From a checkpoint of a small image denoising autoencoder.
Training: 4900 steps, batches of 256.
Rows from block 11 of the encoder, named by matrix and row number. Each number is 128 + 24 x the weight over its row's rms, rounded and kept within 0 to 255. All counts start at 0. Numbers have three digits each. After the name is the row's rms in percent of the matrix's.
# convs0: expand pointwise conv (encoder.blocks.11.convs.0.weight, 384x128x1x1), inputs 0-63
convs0.60 108:104155130140134166148154130150102121106100098154115110153133112146139146076153097131143125114139144085149105145140160102132089184125084113171178099131111096151131168152110161147122101143129103
convs0.61 111:089150093130119136117114126118103107096099072143107150147115154106146126100143127134128144124091106161157114114131111110154154103153144126111083145076122101112171152132133121144213156129164086
convs0.62 092:133106149146105087123128105118147124126075109067115142106088167123153132093104125130104105113097167089131145119177124137124112126139113137128143104105133112096172105146152134145110123149114157
convs0.63 095:117131137130073162138137127114149123106129099102108142090121091126129124149126161166103131165131145119115093165113111123150135141098096128132121157129199107156142129139126097119148113125105134
convs0.64 076:135142115108109115139094138129121107129115131155152117143117179115111114129109161138118129148101133177104173133129117170159082134130131106100128196067112124141163115140176147138122142136099100
convs0.65 088:112129132115117161135130151104128153112126104144122134086155145145104122136140165154156174129128098114149118071119097134140116110137134145119181139165091101131151108110157124112151180099148104
convs0.66 117:147159128104133122150116161104074124077098124109143160131152190116128127128155109121144140128128155082154143171126123137159129103099134108100121134117166101118140163135129115137129091134145034
convs0.67 113:152118147119159115157182149113142157146180134151139181157125107109112175131155096164117143103133084117153130095136123178127113129128191089119103162115161126132134129152166135137138128122123145
convs0.68 101:120210120134116136148132100124148103116108117125105101108176106104089117174116090126124135138159096124111129153143147115125140115128122125143141150104096076163148166133151123136123100121110143
convs0.69 108:141099130119170137125185143120088144113159093089138103099144157116162134085152144126141117082133147092157107106128130138139112136129137108131134134091181169105122167113113131137134113115114090
convs0.70 109:114123129140151158094099143122110096143111130170124176105140162156128131110140124100123101128166186111141107122131109179120118174111095109142124124148145121091136120126106089128113114146128144
convs0.71 121:138150131142103133174116147141142137131128165143095106095141153081097154113135144096102119129107149114111118150146122123143127141151087098107108088135228139079145137137130136113092126134141144
convs0.72 115:124120145104124145160135124154137139171135085141102143161106145154129159132124121123097150158127120115138128160108169152108093152149185115153119136093120132127173120156118103207111117161138105
convs0.73 115:156175129140143134150107077103111074149112151163149107159128098115154135135138118130170138124132119120070122160164107132087155105123101120154157106129170146101136114107126122109109126148119169
convs0.74 116:128174166120101107175125176140112132078146127182120130113105168143137125136110118118119173111109131085125103137120124139117147147109120137161113107146145131049143126165109118110141091131128084
convs0.75 109:165128121109113101141112111138118140116130089160126155123057152153119122147148130110106125120101111095138141119132162135108154175140140126125135090110150129094164149160143134121083128131158103
convs0.76 118:157141120103128179156142127129126127135127106151142147114140141110143111125151149198136101182102142111135142152129104135122113148151100130137157131157178111149147119121161118124162163099081151
convs0.77 115:128100149153116144150121103105162122146145138146127106133134095095110154132112114163093121136065115151132131103093096130099121141132097095140104121119102177143155118127122156139122127130120209
convs0.78 098:153151106149084121106154135157142146161184156124111176138100122142166122082121144080133115100131124180096129128099105138132113098134106163145142146098149136079134085135114129139121130121090102
convs0.79 089:136141133122134143168140159148109145140162088149160120135105109162112090142123147111115065132142138102133127124099107138158123088130118106167114142113110149145125147139111142154094162116147132
convs0.80 105:157119131124102128109149141116124176154082106153110143137146130148130146104097153070085149133138120103164130159150157156110106135160152070158112118129142107119164098126140099144138139139117082
convs0.81 116:098136115132140114133121118134110086069122089103135125159120185120151114107148111138122130111108154100146089131107076107112139131124096113122139141187130161098128163158166113108132101067100125
convs0.82 089:134136139114133132131124138150148156112123127148114146141124134112154067110130145139154114135092168119096177119137110094114124171114118172109150124127133158099131144115126166108100119164120117
convs0.83 104:135085112153124146137075066128121104141105114209137145117127107110142137168143130102146183123148104104186128107142117144125147132111094110137117137104113116106158126132133129180117118111147166
convs0.84 090:158155147153125116089106055119125107127127136173093105135140112074112154130129076131127112138139129096141152131138076120163165119115162100147088109138091129133133105143116131174131138086135151
convs0.85 091:112140171100124124127126116121149147118130139117122121040170136166141090168142135127149145164165122147141108146121122140144133129157099149096098095110152136175097151106128115149092131148151134
convs0.86 094:064129117143102123163106129138140132119148108114108157138120128124143100085106127103151092107183133110135110097121134152163114111104119137104121122128155168129144114155130118139162146146129099
convs0.87 110:126165114183158131110120165133073092099142117100138134131112126141109139147125120118085086142142125105114123124103102121120165138139087117111135149089144112191100141099084127113135127110129137
convs0.88 084:145124166082120130116175167087156143126133121140151127105141106135135108083142138119138134131092113141093138117088168111105128144147122164131143107078148128111118086104114133127174189134108085
convs0.89 079:159109123104113091113122118143201135130088090141123124135144150100079090154102096179161059141134092138138125163127134152094146136114160142113122105140163133108160135124141119121098131153117158
convs0.90 110:117066137139099102131134106115119081159089107102114135137116116091142107119096120115139119140151157083078129100108128141150110127137147166113122119129115145131140110121111120131099072177133119
convs0.91 101:140081175146150116187136130137141131149147154163085079106111140146119171078147139151129148121142116159147164143131114116169115107096125117137105123119129101142139087092098131140137137113129149
convs0.92 122:144105120079153117116109131117140142165096119175112104079120102100126158099137124150131131125113114115132111085152106175080111183114097150182162122124165121112118131166130141175135114098091123
convs0.93 104:125144107165082103120132098124112110155129115178153173065125131147153105105148090121083145144143090118145110088128112161104156142081121153126114129123162110112128134107133117129111136126163136
convs0.94 117:157136120116148125111139137118109138115156160107080131125143160129127129076133123126177160069089157126116126113123119144131110145130095082099126116134124110150144140104093150119131113164113096
convs0.95 115:146154132133140084170154109097176132116137121117154131165127138097123126131142179165132124162133108079095137152112138104116141107130123108122144108105128141128145111116106128116154107159093066
convs0.96 118:142126150149143142087124147138110114109155132158115158177145144086153147072143144161145147134111137092097089139090099134121114154135152107095165126142133126091134128113174139105092122112146176
convs0.97 089:145150152156111094102111113131100126082114132134144127132132148173153124132110156114135082101115134170139133120175092119107127148130167117130147185135162124105128138093111159158091123103136126
convs0.98 094:110115183124116157142126128119125147104135102084132089087102159142154100164145135112129127153092113102158136137131129127120145133089148168106127117167124132149145115152097115122132137158103092
convs0.99 117:147155092173140077115127121137148121097106117128138140200123143159149103146128145110124100121121128190129186131126097122106071152123150170151136165142129128125129128146138135108127059102137136
convs0.100 097:137145150145127085123146114117132114090123158148116169117128120073111125132078110085154139193122129117116148121141148119128142127154110123164101116090093154139156123153108161150105155130160167
convs0.101 093:105132125113140147142135096089158104089104123127137113133130129123130139146131124144105114114135125118133157140170089114141127110127160082164159114122088103117153107148104149156133091078113160
convs0.102 105:129125206147110098136135094145135090152140112137104127138111123137130165160147121158100147101121119146125139107120121145127148076106131095150107099132158146145109127145120168133133114125132154
convs0.103 089:136102106142172146155129152131130123097101108119158077104179169096170124154116128171146120108127089144142128113133148086136090144159126093106138083093141109117107123133110141132161121136134165
convs0.104 115:142092131094138131125144138141173133144151142118108115142131125130143113095152155178096136107101128142115096163129092141152127138144108116150121111127175127152133108164128127129160149133135149
convs0.105 093:120121130119127120142122139115173119123141152082093161140098123098173108064127152081139103117109136108093116094125116148131121145151127165120122132141161197129117107117125135117146122128140153
convs0.106 113:130110112145128135116125150178144118145169131112136156158115160147119172122130123174118117150146144136107122157165147101150124127100170139073128131158124114110104115132144088112127085146146119
convs0.107 092:153129143187157133127113129112135154148133130118146136119138155122102134133106129161138129126087108121146123134098142158095144137098135160119120116124194127077133082148140135118134146138162126
convs0.108 090:135115140089155070117137101144137151165145144165131147152143118108113133100131099112101099066123120152144106145094143117142134113129164111118096142122122132116143117164106124181144114135125112
convs0.109 097:103141150177142120104134144140145123138107100120113107116125141137143108121159103182140069135124133155193112137109094133131155167138107138124154119104115146124129170116156142135142118077147150
convs0.110 089:114122140098082143123142142122136121152115099131115115115168155129097098135129109131120120129123145122144130149134150126128087163132160119098188177088134119129111117111108144093107130130153149
convs0.111 097:128108124112122156124074153158137149065093141141134128111136140117099104100081170136158153153135125115098163132141140112145144160125127145160143110123160155138164129093114129113139085159144120
convs0.112 098:143174102146139128163089119144073126135146095154124105110071095160141166149126142101113124104086144104142091138125101118064135123122131099090140139136109173135128170133100119128127119145147141
convs0.113 093:096100110107127149142135139132117144127123088179106131140149110128140090134134102130109116076157123135170114102126135176117125122153139131179151128118149119121133149116152130148086143123155195
convs0.114 092:140113093162129141125106150131155133165092150129160160166100155166155129143112121110106091114109165134119138147158076166134097103119093124121128155097123142125132156112133141161147149150111102
convs0.115 116:138124126107101107120152115113151122160088137149080162159122099138147099146143116155096122106116172098158091176097135165172123108118100133115116120095150124129172099175136133111136138127100130
convs0.116 103:166140114148120125170105145076132142166138107139110168161123158116128118132122137149112117114133142113124097112151129130163170132128137128100147140102137146162137080130153178131176134157139121
convs0.117 089:069157151167110095170138123131136135130132104129093117180142072151117113112157130121114124102099116141125141125147119162126143124099125132066136165099156110148128126146106143198103169155125129
convs0.118 110:162141146081118138105157129123119144120148134155151125128161117156118115147108116100119143135139079137122118189127127103128091124155111127127135146117120138063176141142134102146134155098137128
convs0.119 096:140145141095094122134146089112156109134148161174096097201130150156144129085149140129124113111144151127111130146137084134127075119142094126109130161153143134094159147124092130140121135090159173
convs0.120 090:126116124155104124109141148150104139136134138167106076094146104128142166131126100104123121110099162103114143160137142133125114166084152142103108119155143131124123081125148084092113141141156121
convs0.121 093:136089166096148134152108130112133159132133134152131128135111152108149162134138148120145106125105134104145119105126099134108119095135094144113177120098152110094146143149153180177134148110102149
convs0.122 094:151124202076127151158165107120149120097131134116093112137129119137116156112165127117137160130118143108119197134063140159125141133130132155102118114121069114132130165122153153119112122169087101
convs0.123 110:151117138071107147106140116136154156079116101122093150098120111129116087101174149174142130150091119082138131118117128122112126139110116074140151091097162088113140127152146151147109143116145103
convs0.124 105:128156143121144161118165111137147119137126133118094107137121078128089104106148118141144133131110123120108153142111145144119099125124106116159137143167114145134138105132125146134095168134134149
convs0.125 118:128119089152124131157172141124087123056099137131101118129128115116120116116134098142124131140115128126159108121140104173108152151136119104117133126149107155147153127133141111201124144120137153
convs0.126 115:133163166107149103116196129118098142101167135093106146130138129106099133100117147120127149119113139113129170143154106096138107140143125133095130120130162127149126180127136107081137101143100091
convs0.127 094:133110174185120110131185131119140093132147120117089107114126131067131172132135128129129161153134093120110121108139115135143113119136126110115111132167132111096116128112123141167107116150112168
convs0.128 107:099151117124149107142092109091096130099110095173127147081134164127103140134131159098103109148078142139154123140158149139088116161130155125138110129154131137132113168176136199105103115170108105
convs0.129 093:162113101109146154160151156131079145090095129110180113166151089124123103098132125132095107125145139120121153130106137127114106140088121118113116102136128133127101121165131119139177140111097113
convs0.130 070:099130115100117145147151142159136125137117061105122095113127119107157091148095127101125105129148113126096117113094124133129097111123137094118147091163136144120156114123063106151135148140144147
convs0.131 086:136127151079143084072090180132108165159085131137144133103126138128143142148119127152117124097120100169130153131116129152086092133147138103142190149142133134134124127115123144130164144116125156
convs0.132 106:161109081091177120150152130154128104182125128123096138133151122184109114099139109181154173167138129130126159137102121127077107154139131125156165123104120182145126158134130113161125106130131135
convs0.133 095:092121114131112098098156130166115101141138141135077115146098163091133184097124122146169114130109130121113183118153107154122109121122096153112120111145163155083176149136122080186110105112140149
convs0.134 105:143137115114130164136138130109158142098098134116129165142124134113054141126122137181126161129128094148116103146093119140096126116120122162165096130133124113147167132162153162168166131137132096
convs0.135 103:097118099103078136161089157149160168072113108090150124180123127144136099117137127111137141140101132137133145114153147177149086154093079114114141138114116133143142142183116128124145092138160118
convs0.136 092:162101127094142123146137132134173127133144127151112117092109128110102154176117140151147135123127080131130153108097121168114149116102123104128115127113125094120109073117095082154129117149098129
convs0.137 079:127143134142110089131098108095116123104127118090114124199117198134122107137117134146154082115129150177122131122131150115123137103105173134130103146075132069179137122154131117154149125133117120
convs0.138 091:174133144104113082131161124110143132072127106098127130161159134124121090144128129175128164134129176117140161116121115086111128093102117127122139162132132157135143123103173154143134140172158100
convs0.139 086:126105137187095143161138114171113124159143108148123136172101110168129109173131128173116068115123148128120120151174128172125138107138108134121133123101130121107109167125140163166108125142113104
convs0.140 113:137132130143114143136127096119131151069134173096149108147078145136106151120142142179135162130113125109098144145112138137126120121162116132099150102123155144155130146117141143133133102132145088
convs0.141 089:142077109116167111113103167111053130104136121094149137121113151107177142136096114125123099095085141138150145125110105177124126093141119092155144146116103148073149126089118090149124135134182156
convs0.142 084:109136159117123152111110144152125156121111084127127148100155149114115091188147150181136151137129113102116164153123121105083133116115137080150157122157153088118118148142123108141150128157119064
convs0.143 105:141149135108109098119128129141152130121109095158101124120088106111094177129182115085145148144125117130123157135152133181137128110146072149160136114103145122155128109138157129162095149116132161
convs0.144 105:149130098098122142179169116139132150141134082107125067126129158121158102156126144130160134158121127105130140119171150136104136125149105139130170080132145139180159122140124126133122132096123108
convs0.145 093:127167094165079108159113123166143120120116129079105131167088125119153102149113161101177086131159096139126160096166119180094089141105111137133115141115142128147145156139169135138133098126102114
convs0.146 088:074143091121102115121092157148167135178114121077116150129138129151131139165133118132167116132110116134143154166088113162152114096148119183120125094124147090151177108105124145140131132164095086
convs0.147 092:120151126119089120134116129131136128102111108074133105159113119168131158144125164148157084107144127157112113131074109148121145124134125139139117107140116156129115123155129113155128123165127109
convs0.148 090:124165131151146098134139068155073097099135136134123115142145092086106125138137071174142104096143119098159125141133128144131117131060162097137131134118159135143123094117129143134146135115136158
convs0.149 092:119113119125128137101137091128145130140136127152113206124111131150168119152131137125097137072125138097153121123112115154125135136102158119116149102100184129159149146140155149132148118161112100
convs0.150 079:113141119112117125103099121122175121164098120128131172106148115153154111130148096095157128124109128157096132161126152133105102119150115100089152137118130130114121114138075129080131094149120162
convs0.151 095:147151180109133135145169110152107099195105098161125125135095119113108142154152075117104100149160139135143117125144149188105136171124141125131107142109141146147149125177133141146140125134109143
convs0.152 074:138148109148123123109164116150185086135099110106099132142112116083115124149125126123157168165099138136148170133047099126122137138131137088149152149151085151150082155111144119124141107135124118
convs0.153 083:131147121164137094177108126133110145117137103126112100187143166119136122128147123117144105146137138103119101125130105151101127113090132176131135088141122120138096145156107108182173109099110116
convs0.154 088:104158166102110139139117110106189146091064138086103139131141096130128158147122111155168111164129113120118120132147104095130086099137104104104144135108182132121129143179111132141143123104131117
convs0.155 102:097158135153105087146122114153148131110114122112107145210122105147142123111121118118114089106118149167133124124133114137114134142097109184133112161127170145125125119167127133158119088136138123
convs0.156 083:091136148139109125108045116127105155147157113181123146083121127151133151202134102108105157136155134143168122151130135150125134101088117121119102117106098133114113127126170137163125161083114152
convs0.157 105:154121130171156144112094166084122096131150121154123168136110121116134141148122142171116135089143131124084148147123166121086125137118087095141108125149138142102128150127125136084145154140120145
convs0.158 111:111123122122165123146135155126105080071154066101109101127150125129133125172136104148145114122126109106150145124149106153121099110097143124159102123164156088105123121128156120107168109118117129
convs0.159 092:128146134151160127152153151164125155091154156114110105162146131139101152131126161095157131141127105122137119118116144113124097106145115118139142178094075135118099076086167105110136198153155135
convs0.160 103:105163105153110132120143148151113120104153107134124115145142149115131121114115107134129104110137163168116114132068068160131092106114106150176094134128155119122160086138175129172150132103116100
convs0.161 128:182148156111104060148155100119136127101120130109103163166118144150132159170154138166124163148151117128087165111125155122132138118118148109131167132096138140085134125139152157098173144118155082
convs0.162 103:124143104122101144126110130112122106119135154141121126128112115147154108122127151165120139122098101137103094150081095165130133110131082136171149112156161120121085154123092118167102118087122169
convs0.163 114:166171118143113128120184115077162127151141080124087129174141116136113130117140106145169121131116153103112136153150153129087123103152123143125146096155112105133188092120140139147178131137103089
convs0.164 101:117093142129089171100157150119151123173107121113113115157135139160112102123143143154134124153132156112108056125068138142108138115150118128115151121085105164134175122097094146109133146112116164
convs0.165 086:125186149129105162134135158119102131135118085150156194149127120168151108157093115097148082134145106153129113092145105096124143145175147164122086118127171121105088141124142135122150151131169097
convs0.166 104:143135120120099146144136169151105138114137097183120127142111116110127121134195121070100115132143079116168127137123171160070135157139141119139117139131114096105161184106132113110128089117139119
convs0.167 113:076177096123160143125097130120095106096120130189148168129156105137141147146131126135127120121150145083163123157149093150087104116117141122137105141116160104124111133142129135141151135113097085
convs0.168 094:143148137156117148090110109110122098129144123163095146076083123126132067115112079144138145104113132116169086085104093124095162165162128160133142139122126095135111124141125134112131152127130117
convs0.169 097:091126091144075135115112150102196168134148144142151144141134160153135089127111129091060159155164124151120119169112135135119136114117141130105154130089159152154105164131140118106133145111140139
convs0.170 101:106111141141097113102124128133124103144125104146147120138117103151139155118148075135084112109108126146146115087117134095145131123127127081119128156083101113161125135121103146074123119169175165
convs0.171 086:152107098124146182098116155153126163130124126123137116118147143138125116120119137170142151122098112132137123203099084116102083125143124123137196143119180120105165133123124160106144111126144145
convs0.172 105:123098112121118140143156143121177130161170136140087130121145097140105110128141134124110066155114120141080116102123118139150139127100150157154178134116142143144166101122141116146137137117136159
convs0.173 089:120146160111104161143149163135152138107101073150109117106124108144158096108138134110169166080095137100147121121104142159133132121123131115109115122156087152171147123148150097117106142169156097
convs0.174 100:112155137146097106156131116103108133093140089133101118117121129135121129143145136119124079127121126144138088087111141165127165116105109163111123070150122133111125118138123123155151111156133100
convs0.175 119:123082118157146105143144153152143122103130141166112100127097146157111167132149156120121140131135117104120142115163139108116160136118165070133125160140119132115151109125129107143174116144169127
convs0.176 085:089179120116141144111148114131078107071109123127158161151079173132141109147111088130107107114111112122107137129085103146092134146165128132144129143130120124136095159137152171159132117143144109
convs0.177 112:138148109108132128133100121151106089150103153139078117116110123152097118132130097131133104123119115110088144125110101149112106113161100151133133084106167149132153086143121146133096087116169164
convs0.178 106:153146173128159176124130122171081129144083110148164149146144113134170111096166122150134100110193148128122120136102077106135123166089133101116109123129125145117163075123145097143104120139125123
convs0.179 097:150145132135109115169164068105093127084121132105108173148149152137132126104129116130119125130153139139096108134091137145068158117133126111098151108115158126136098129122125107131102126136072132
convs0.180 094:165120142123132112154150179131131126143104122123138117143146118147138156118119110159114106105130174143132146078155115109125108118141143168143119137119144089108120146128180144150127161111131089
convs0.181 090:126160134070129130071141112132115131117127125096155105143168170105103105121139162128129175090120153128146156149128169135109109116166111090147119095097160099106142140143101127111125112111134115
convs0.182 115:145119110160126189145092154136096130140110116157147133070131088111143111132136116107127071140135135119146102156139138178142115110118150126145169103116103139105162135129144126126109143103136153
convs0.183 114:136117118118140097129142167106078130091106113120163123110126125096163135102131140164105165090168098085119130146139106178072136120140153098130093111102124126146141117093152154146139099130132105
convs0.184 088:136119188122138087132176104109141124123170169143154084132139137141120167164163150108131162097080087154152135090146120129128112120111127118139099099130157123103107131123132137137142140145091145
convs0.185 107:138151134102069125122129125122143119141137138175150167118162131137133117108127136171128090153156142082103100124116130120103116118142103113160085161126166155170180107149137112152129147081100153
convs0.186 109:167147129121097090125133106102159088132102114109110150149105128143114110121101119169112155190140099143155131124097116114127118138164133085103142121098142128129148120113177147157149084104165129
convs0.187 121:124150109124085093106187136074157095109075133119146090107120160153138133130154109140081120118130150103129114160164110143089131108129114125160112112128117148137153059096119156138131169124132151
convs0.188 107:170135151125129178121094144129105115156154175168142157147134090135150136108133135160113131139103130115100114125096172117100095164142094111132129130137135196120154119131166135141075100112088118
convs0.189 078:100123095107107136136139136115109156083150138145153117164132161112126156116125145142126101135104154086119129086158112149140107127115159088164141161118131103188150103116114117127132174111159115
convs0.190 088:143103125123094125195130158124140146151130170160120130153130102098166114133117157104129192099120134118131108136105161128157164179148121106144107059143121133154072130123152097099173151117173119
convs0.191 091:150125116135141124144168151116141152132148119141124113145154079110088180124064123116131142156135136117134124126119140118103168113146155113168095141111084160119098107134116074174086139175133137
convs0.192 086:101121142131120099133137093113177159124087119115096118114127169114140154139129114107154165141124123107110087087083131119112154154148124079117102080165064143192139114201090164145139158160111152
convs0.193 092:112157123153130135146139147141074160125115135187158091131049099136139122132147137100110138115117109180109144135130138120121143139090130142105105150154143164123101171114118115146111185120137103
convs0.194 085:115110142144147131175153108106146101108101152169129110111103151130141157152130126151166106135128136123131117071138135145172157133139131107075147049126123117141124119115114122113182149181134096
convs0.195 109:134117123094178109146089126135133123130139116088173119158100132104096122133120160159149126183139139119066139134139130113127110164145108126146144124138116116143126129128134108122134114107151139
convs0.196 080:138170103162126078170117128143156139168151088065150124161120119075151123153102127134113121113118104155101098117126147135099106116117169120108087152124135121161127123136150104154127121116141114
convs0.197 087:090147143170152103106140115124151121167121100122097119181157117176180080143132149086119131091137154129127132141093141151138149138087115145109123126134134143126116096138178132169115143143135108
convs0.198 111:109157126171185114155098105119148116137109136154130135123141076143121139134144119140149131125140135131179160126152133099137161142088154131118119107097103150096135124107099178115132123131139119
convs0.199 093:136150173118137138159115172089115124129139128094102140119123154102150127135132141114139174121102131104141123138155138130139131141142147110060133119124127110112146130138125129132122102154145067
convs0.200 113:157134096120137164124163130119128151093119170113112109136172109110118102137154159131153133130137150150105129115144130135166132178133158107150146124143159167107135170135117103124116162118137143
convs0.201 111:154127110117071099079154079102127154081107105195149117087114115154135141125165100127120176143132111120151144141099116156085124125130139128115130125143133113133117135103086113138132098055128112
convs0.202 115:097137105102160119125114128168083116108132112078112142187124107127104126076161137181110123132127148112170168099136105116111144114131093076108128148139117175164194149136124129146131122151115135
convs0.203 091:115144095134137085142134111159137117106109114134172126133157146155128155137146151082116128157085103146115123136093093168148188123096171123130134185167138121146120105150119135140122079139108146
convs0.204 102:147125119114128162122122095167142104145121091131118152144131134157111138155139123135111140122139125124112157121129123113114097115097149097202087154097124119129142136143127119153146154099138107
convs0.205 119:109112091116113105142176087121106141068094099125157132163107143106123096123132148154144137105122089140097122128153094117134130141127131105114167122147188124162146164116134155071133170118125167
convs0.206 084:129160118117113148107096138105115109133165157092102139151106176104111099128107134190149147112120115136123133086125110140123124144098126131068161139129154120149174150119123127097139111144142135
convs0.207 098:127111155124130123165129153079153118105133158121101152156134096123111133145168120151102123144135115098108126163112135131148129088110072119130118121184176114140135104097097121088138106115107156
convs0.208 094:125105126137128098106153121138120135092154072146187140113094097146092175117096111102142111090095106108118127114127130148103157133156152153088144116160138096124121107088169105121131144160134126
convs0.209 112:105141149103127119119159151162035113125104121123095102149110136103102133125155147127156130130157181120118136156134093174116105126160102119088101129159121127116131138150154117166142077101145112
convs0.210 095:130110110147097193153143144118123129137141140130082132163130164150129124133092136155140146151146136141117106128150148139146148155130139126123136106121085138115150147121144135072171146154121146
convs0.211 126:130137131078109140137093163134097102126116110113098127144111138155138097126166139127142068115102174120129155108151089129122116148097118078130131088136197123079158119101147143108118137123134128
convs0.212 089:148101110092144108134152158147163130116057129183130135124093124127128104151155110113117113106081112130159100153105116113140125135123099126142102129125130091133107108158121097125139176137140166
convs0.213 077:148113131142093091114141108158117125109129101148128153153120141125111095151113119181166105128124092141150134154093092161109113121099144127117161103125171124117131147124136142162125117128095145
convs0.214 101:149104100112136135137134115125118140092136135100113143096117120110160119181148167129150132127150137086122143079144126155125141152149156102147176130138118105151112080152152107148115109132122125
convs0.215 093:094118150125146132128126107158109112141122121129139148104131125155180105117116094101084060101125142130153101103138159133108135125153168113118123130097178110106124158149094092105136133093149140
convs0.216 078:129105121102164116142073120160149102158187108116104089149148152175140148141068153105141091089122129111144109128111092118110179134110118115123114173134104138121121127149121115141124101133105117
convs0.217 094:099151140122110131137118157089142161135118180115090094151123154168188137136130123103159121132126124112143102151124153146133187104150129137144147111151154137171108162124154133185189159124144125
convs0.218 085:100136155126121149148135090096127150114121119100145151125131121113112110155136152102124125124134132152133119095145147144137134171155139152143135113132121158129158155120122156185108079150088156
convs0.219 098:106126144052128125112175124129133128134139140144059143096115164147150146127142128136113132121136151109103141109130141154106137136177126119132138085126142149108131102121109098133141167114125188
convs0.220 107:103149135162126152121123127130130110127120121088159110098134173144139104153127131147130104120048152097161132127103087122125134118104136133161114123130119073126165125091105122146129100121133132
convs0.221 080:133128158141092142175132094102170125112123162075129115149104142095121142101107141098157133113134102134113115122142142126151146126120133137153142103093144153121125143142114156159148129122084068
convs0.222 094:142141084174139119086088159121115155168153093168153120105154175089119153133116145112085170083161137119156123131107133126120164135086128157134099128118134146139125145122143137096114102154115181
convs0.223 107:144104081108150075115137124097119175116092115132138186109086111119094124114137139136108126144101112111107086089121129129136155138123117140150116126138133108094103164101088145118119145141154102
convs0.224 093:133152106107104088160135088100114104092101120149110176165116123103116076135170163168129120129145128118106113151135137131140129118131120127152166121141150105153154124142139138112165144150147076
convs0.225 091:146184100143122094123123129158105125107164106082134094124106075149124161121129119161134142095126115107125133084116142105148137159127131166131153123102106169150107129122135124188166108131090133
convs0.226 091:143132130150139128092079156139076144115144124121106149155100167123156125130097150121133140101149128120187139141141107140138141099119149123093120111115114119093115144116161158142123102147121071
convs0.227 103:151098090148120142081174137112080099103118104125126117158125145098167097100140117127158123124086125071126140061128130114099062143149119119104125076102170162124157128122103146126126139140143126
convs0.228 096:090140142069093175136094124111117144139118073155136131143141119123089121093114115104156156087121141127154161097106099141129154144128163141144116093076135084154102131129148117164103115127149122
convs0.229 102:136143122138105121150172113147093141121115075151147138084116144159102132163118126122111147162151126108150093168130104196147125164129110130145118161136115145153144133116128121190112146129143121
convs0.230 081:166101122173081146160095115090179139154126139127101196159167121180195130140144109131102107125127137105145091138146079124124137130132117148146101104111148141108134115120151112112122118106120143
convs0.231 097:131151094087139091136148136146115129109141110140117153165114135143140122151116148148124116112162099139117151103161091138155121169093116113108124152113134106120147114144163117117153155148126090
convs0.232 097:118122133121146080105168165154135139113120139099121121140140155067177119136129133136137135154124143099093097119118105109093129127177125132111153095125133128139111106131077125147145137169113052
convs0.233 109:152067114121148100099109115163126151114139129170152161122112124131142162165104155078114125116103110173156132127128166136120113090173179075161152119104199113084148173076118144126118144150128148
convs0.234 107:170176159130126082148153149116120152093131140083109165166107131125117118152135123160148117146126105131106183112129102121124126138154129108096116110116166107123121152092162137142165140149116073
convs0.235 108:142107140153161177129135122135102137146146190105105156165148107162119141124156135125098140161140109133121136146132168138116142159113148112092144097085202127101160172096108154106111133147109155
convs0.236 083:086100117117120074101182164104118117158140144138112133141117180160154163127134081136111112136135098152138100113122132166126105129124163129120121119108139108133159106149117159100129152111117117
convs0.237 112:164165140107140120106134159105106128079118118089117117124123133124090149082119134186120155134093116089104136107150091101128085136160073138108127105127174091149125156127109152121108152159156094
convs0.238 101:119105117130180073108121173080177193116172161137134130155149145168124100117123113151118144139109087097144138132148098078085162114129151135134149130102122092123132119119122116098138132138105169
convs0.239 099:127125156124120152128152153098123126180129139171156106147154105104104139135096111100086160083149112159126118130150101129121125104114137125078103141110115160125114145132183143147072138136109195
convs0.240 088:107119125163133154115108080081130139111141130199104083131139127156156176136128126118113150119147105183155131131114136196136131131150144122116109134100142143113139154117142086183107137114116166
convs0.241 107:109117126121135156146128149133110143109154109111112098099136169125148129143134114146131126173127085059107154083099149124146122112120126098110143055154098116163120140107097103118158146133090132
convs0.242 103:127137106147083129089145131131104113086150117064102095150127157162142125134108147131176110135164173161103146159123115094139114123124153107101127148109166148084169134098120129140126113119135121
convs0.243 083:128146112124155122122119129158151129138104074126125095131126106152151178115142099168164124114125109150145149130132150190122097116129139123089106139118131091091120130143090134147166136120132106
convs0.244 088:147134112116148082119119168139139161145152126121118114175121138156150150182137122115131100139102144140136142144122086151129070097149132120158143170139123089104160123101074131088113127104128142
convs0.245 095:136143171127142116106152134159151118148128150147134146154139121135139143160143155162136168116112085067115135134130124169077110133134143075136082156118153120086151117172150117171130111120079139
convs0.246 112:127096115130134091098095116130113112139113080115101102101107093142115120081128126183113122179194123158153121090099130138123098118157094102151137103080113125156102145139133163152127112113163159
convs0.247 101:142108099141102147144127126126121129081107132159122164122108130182141118132165114156123120110142133173188130102136064162090102149100181097145141147102161134085180134098139149145118138067131133
convs0.248 102:121154148090121143132160162131110111107113155152152102150104140112131066148139139139133132123117108085134168130122141134105150123118112083186154122127162146098066125142173153092134145118166100
convs0.249 091:133138173121124084127115151153118136089138131138156116140121084142137141134139144093114130116121133159084127172107079157112090144138141106103112162079167116129110103110151125157081104105131163
convs0.250 095:147162121125146132165134167106120133077116184107099151137152145099144100129115130162115129142129171106115101162083117137178103145144082143160103130115118109134139127133169144116102146094121169
convs0.251 103:152146124152128104135198129110121153068136128136143168126129146106148151154099134137122123184156118117091134115133097110112115072173105118164119109126088136121134114133079148137154120124153099
convs0.252 083:152110127128124116120130110133098134122131121152137106137161080120120154160152103102125127123112072074153105137121111106141107105117162095130107140123130143109083124140136126200138133098122171
convs0.253 105:127100144142156140134130129138195131152084139170119120144100114145078084145123113135133148142111068147084112095154147170130078110148071155135173126129147127130138092152118141102115157124118125
convs0.254 102:091120154150130124118171101148103168147171123139113136130116140116161096126117155099140099130148116105183144146157146162123132166086098175153155116123131153107152155102113155140117168119128136
convs0.255 115:114103100095140161153088154116125158097078098120111105135096120110138132103126165159104124120176160095073133157159153137142102159152106106160195120101122126122142147139119169107122139149140111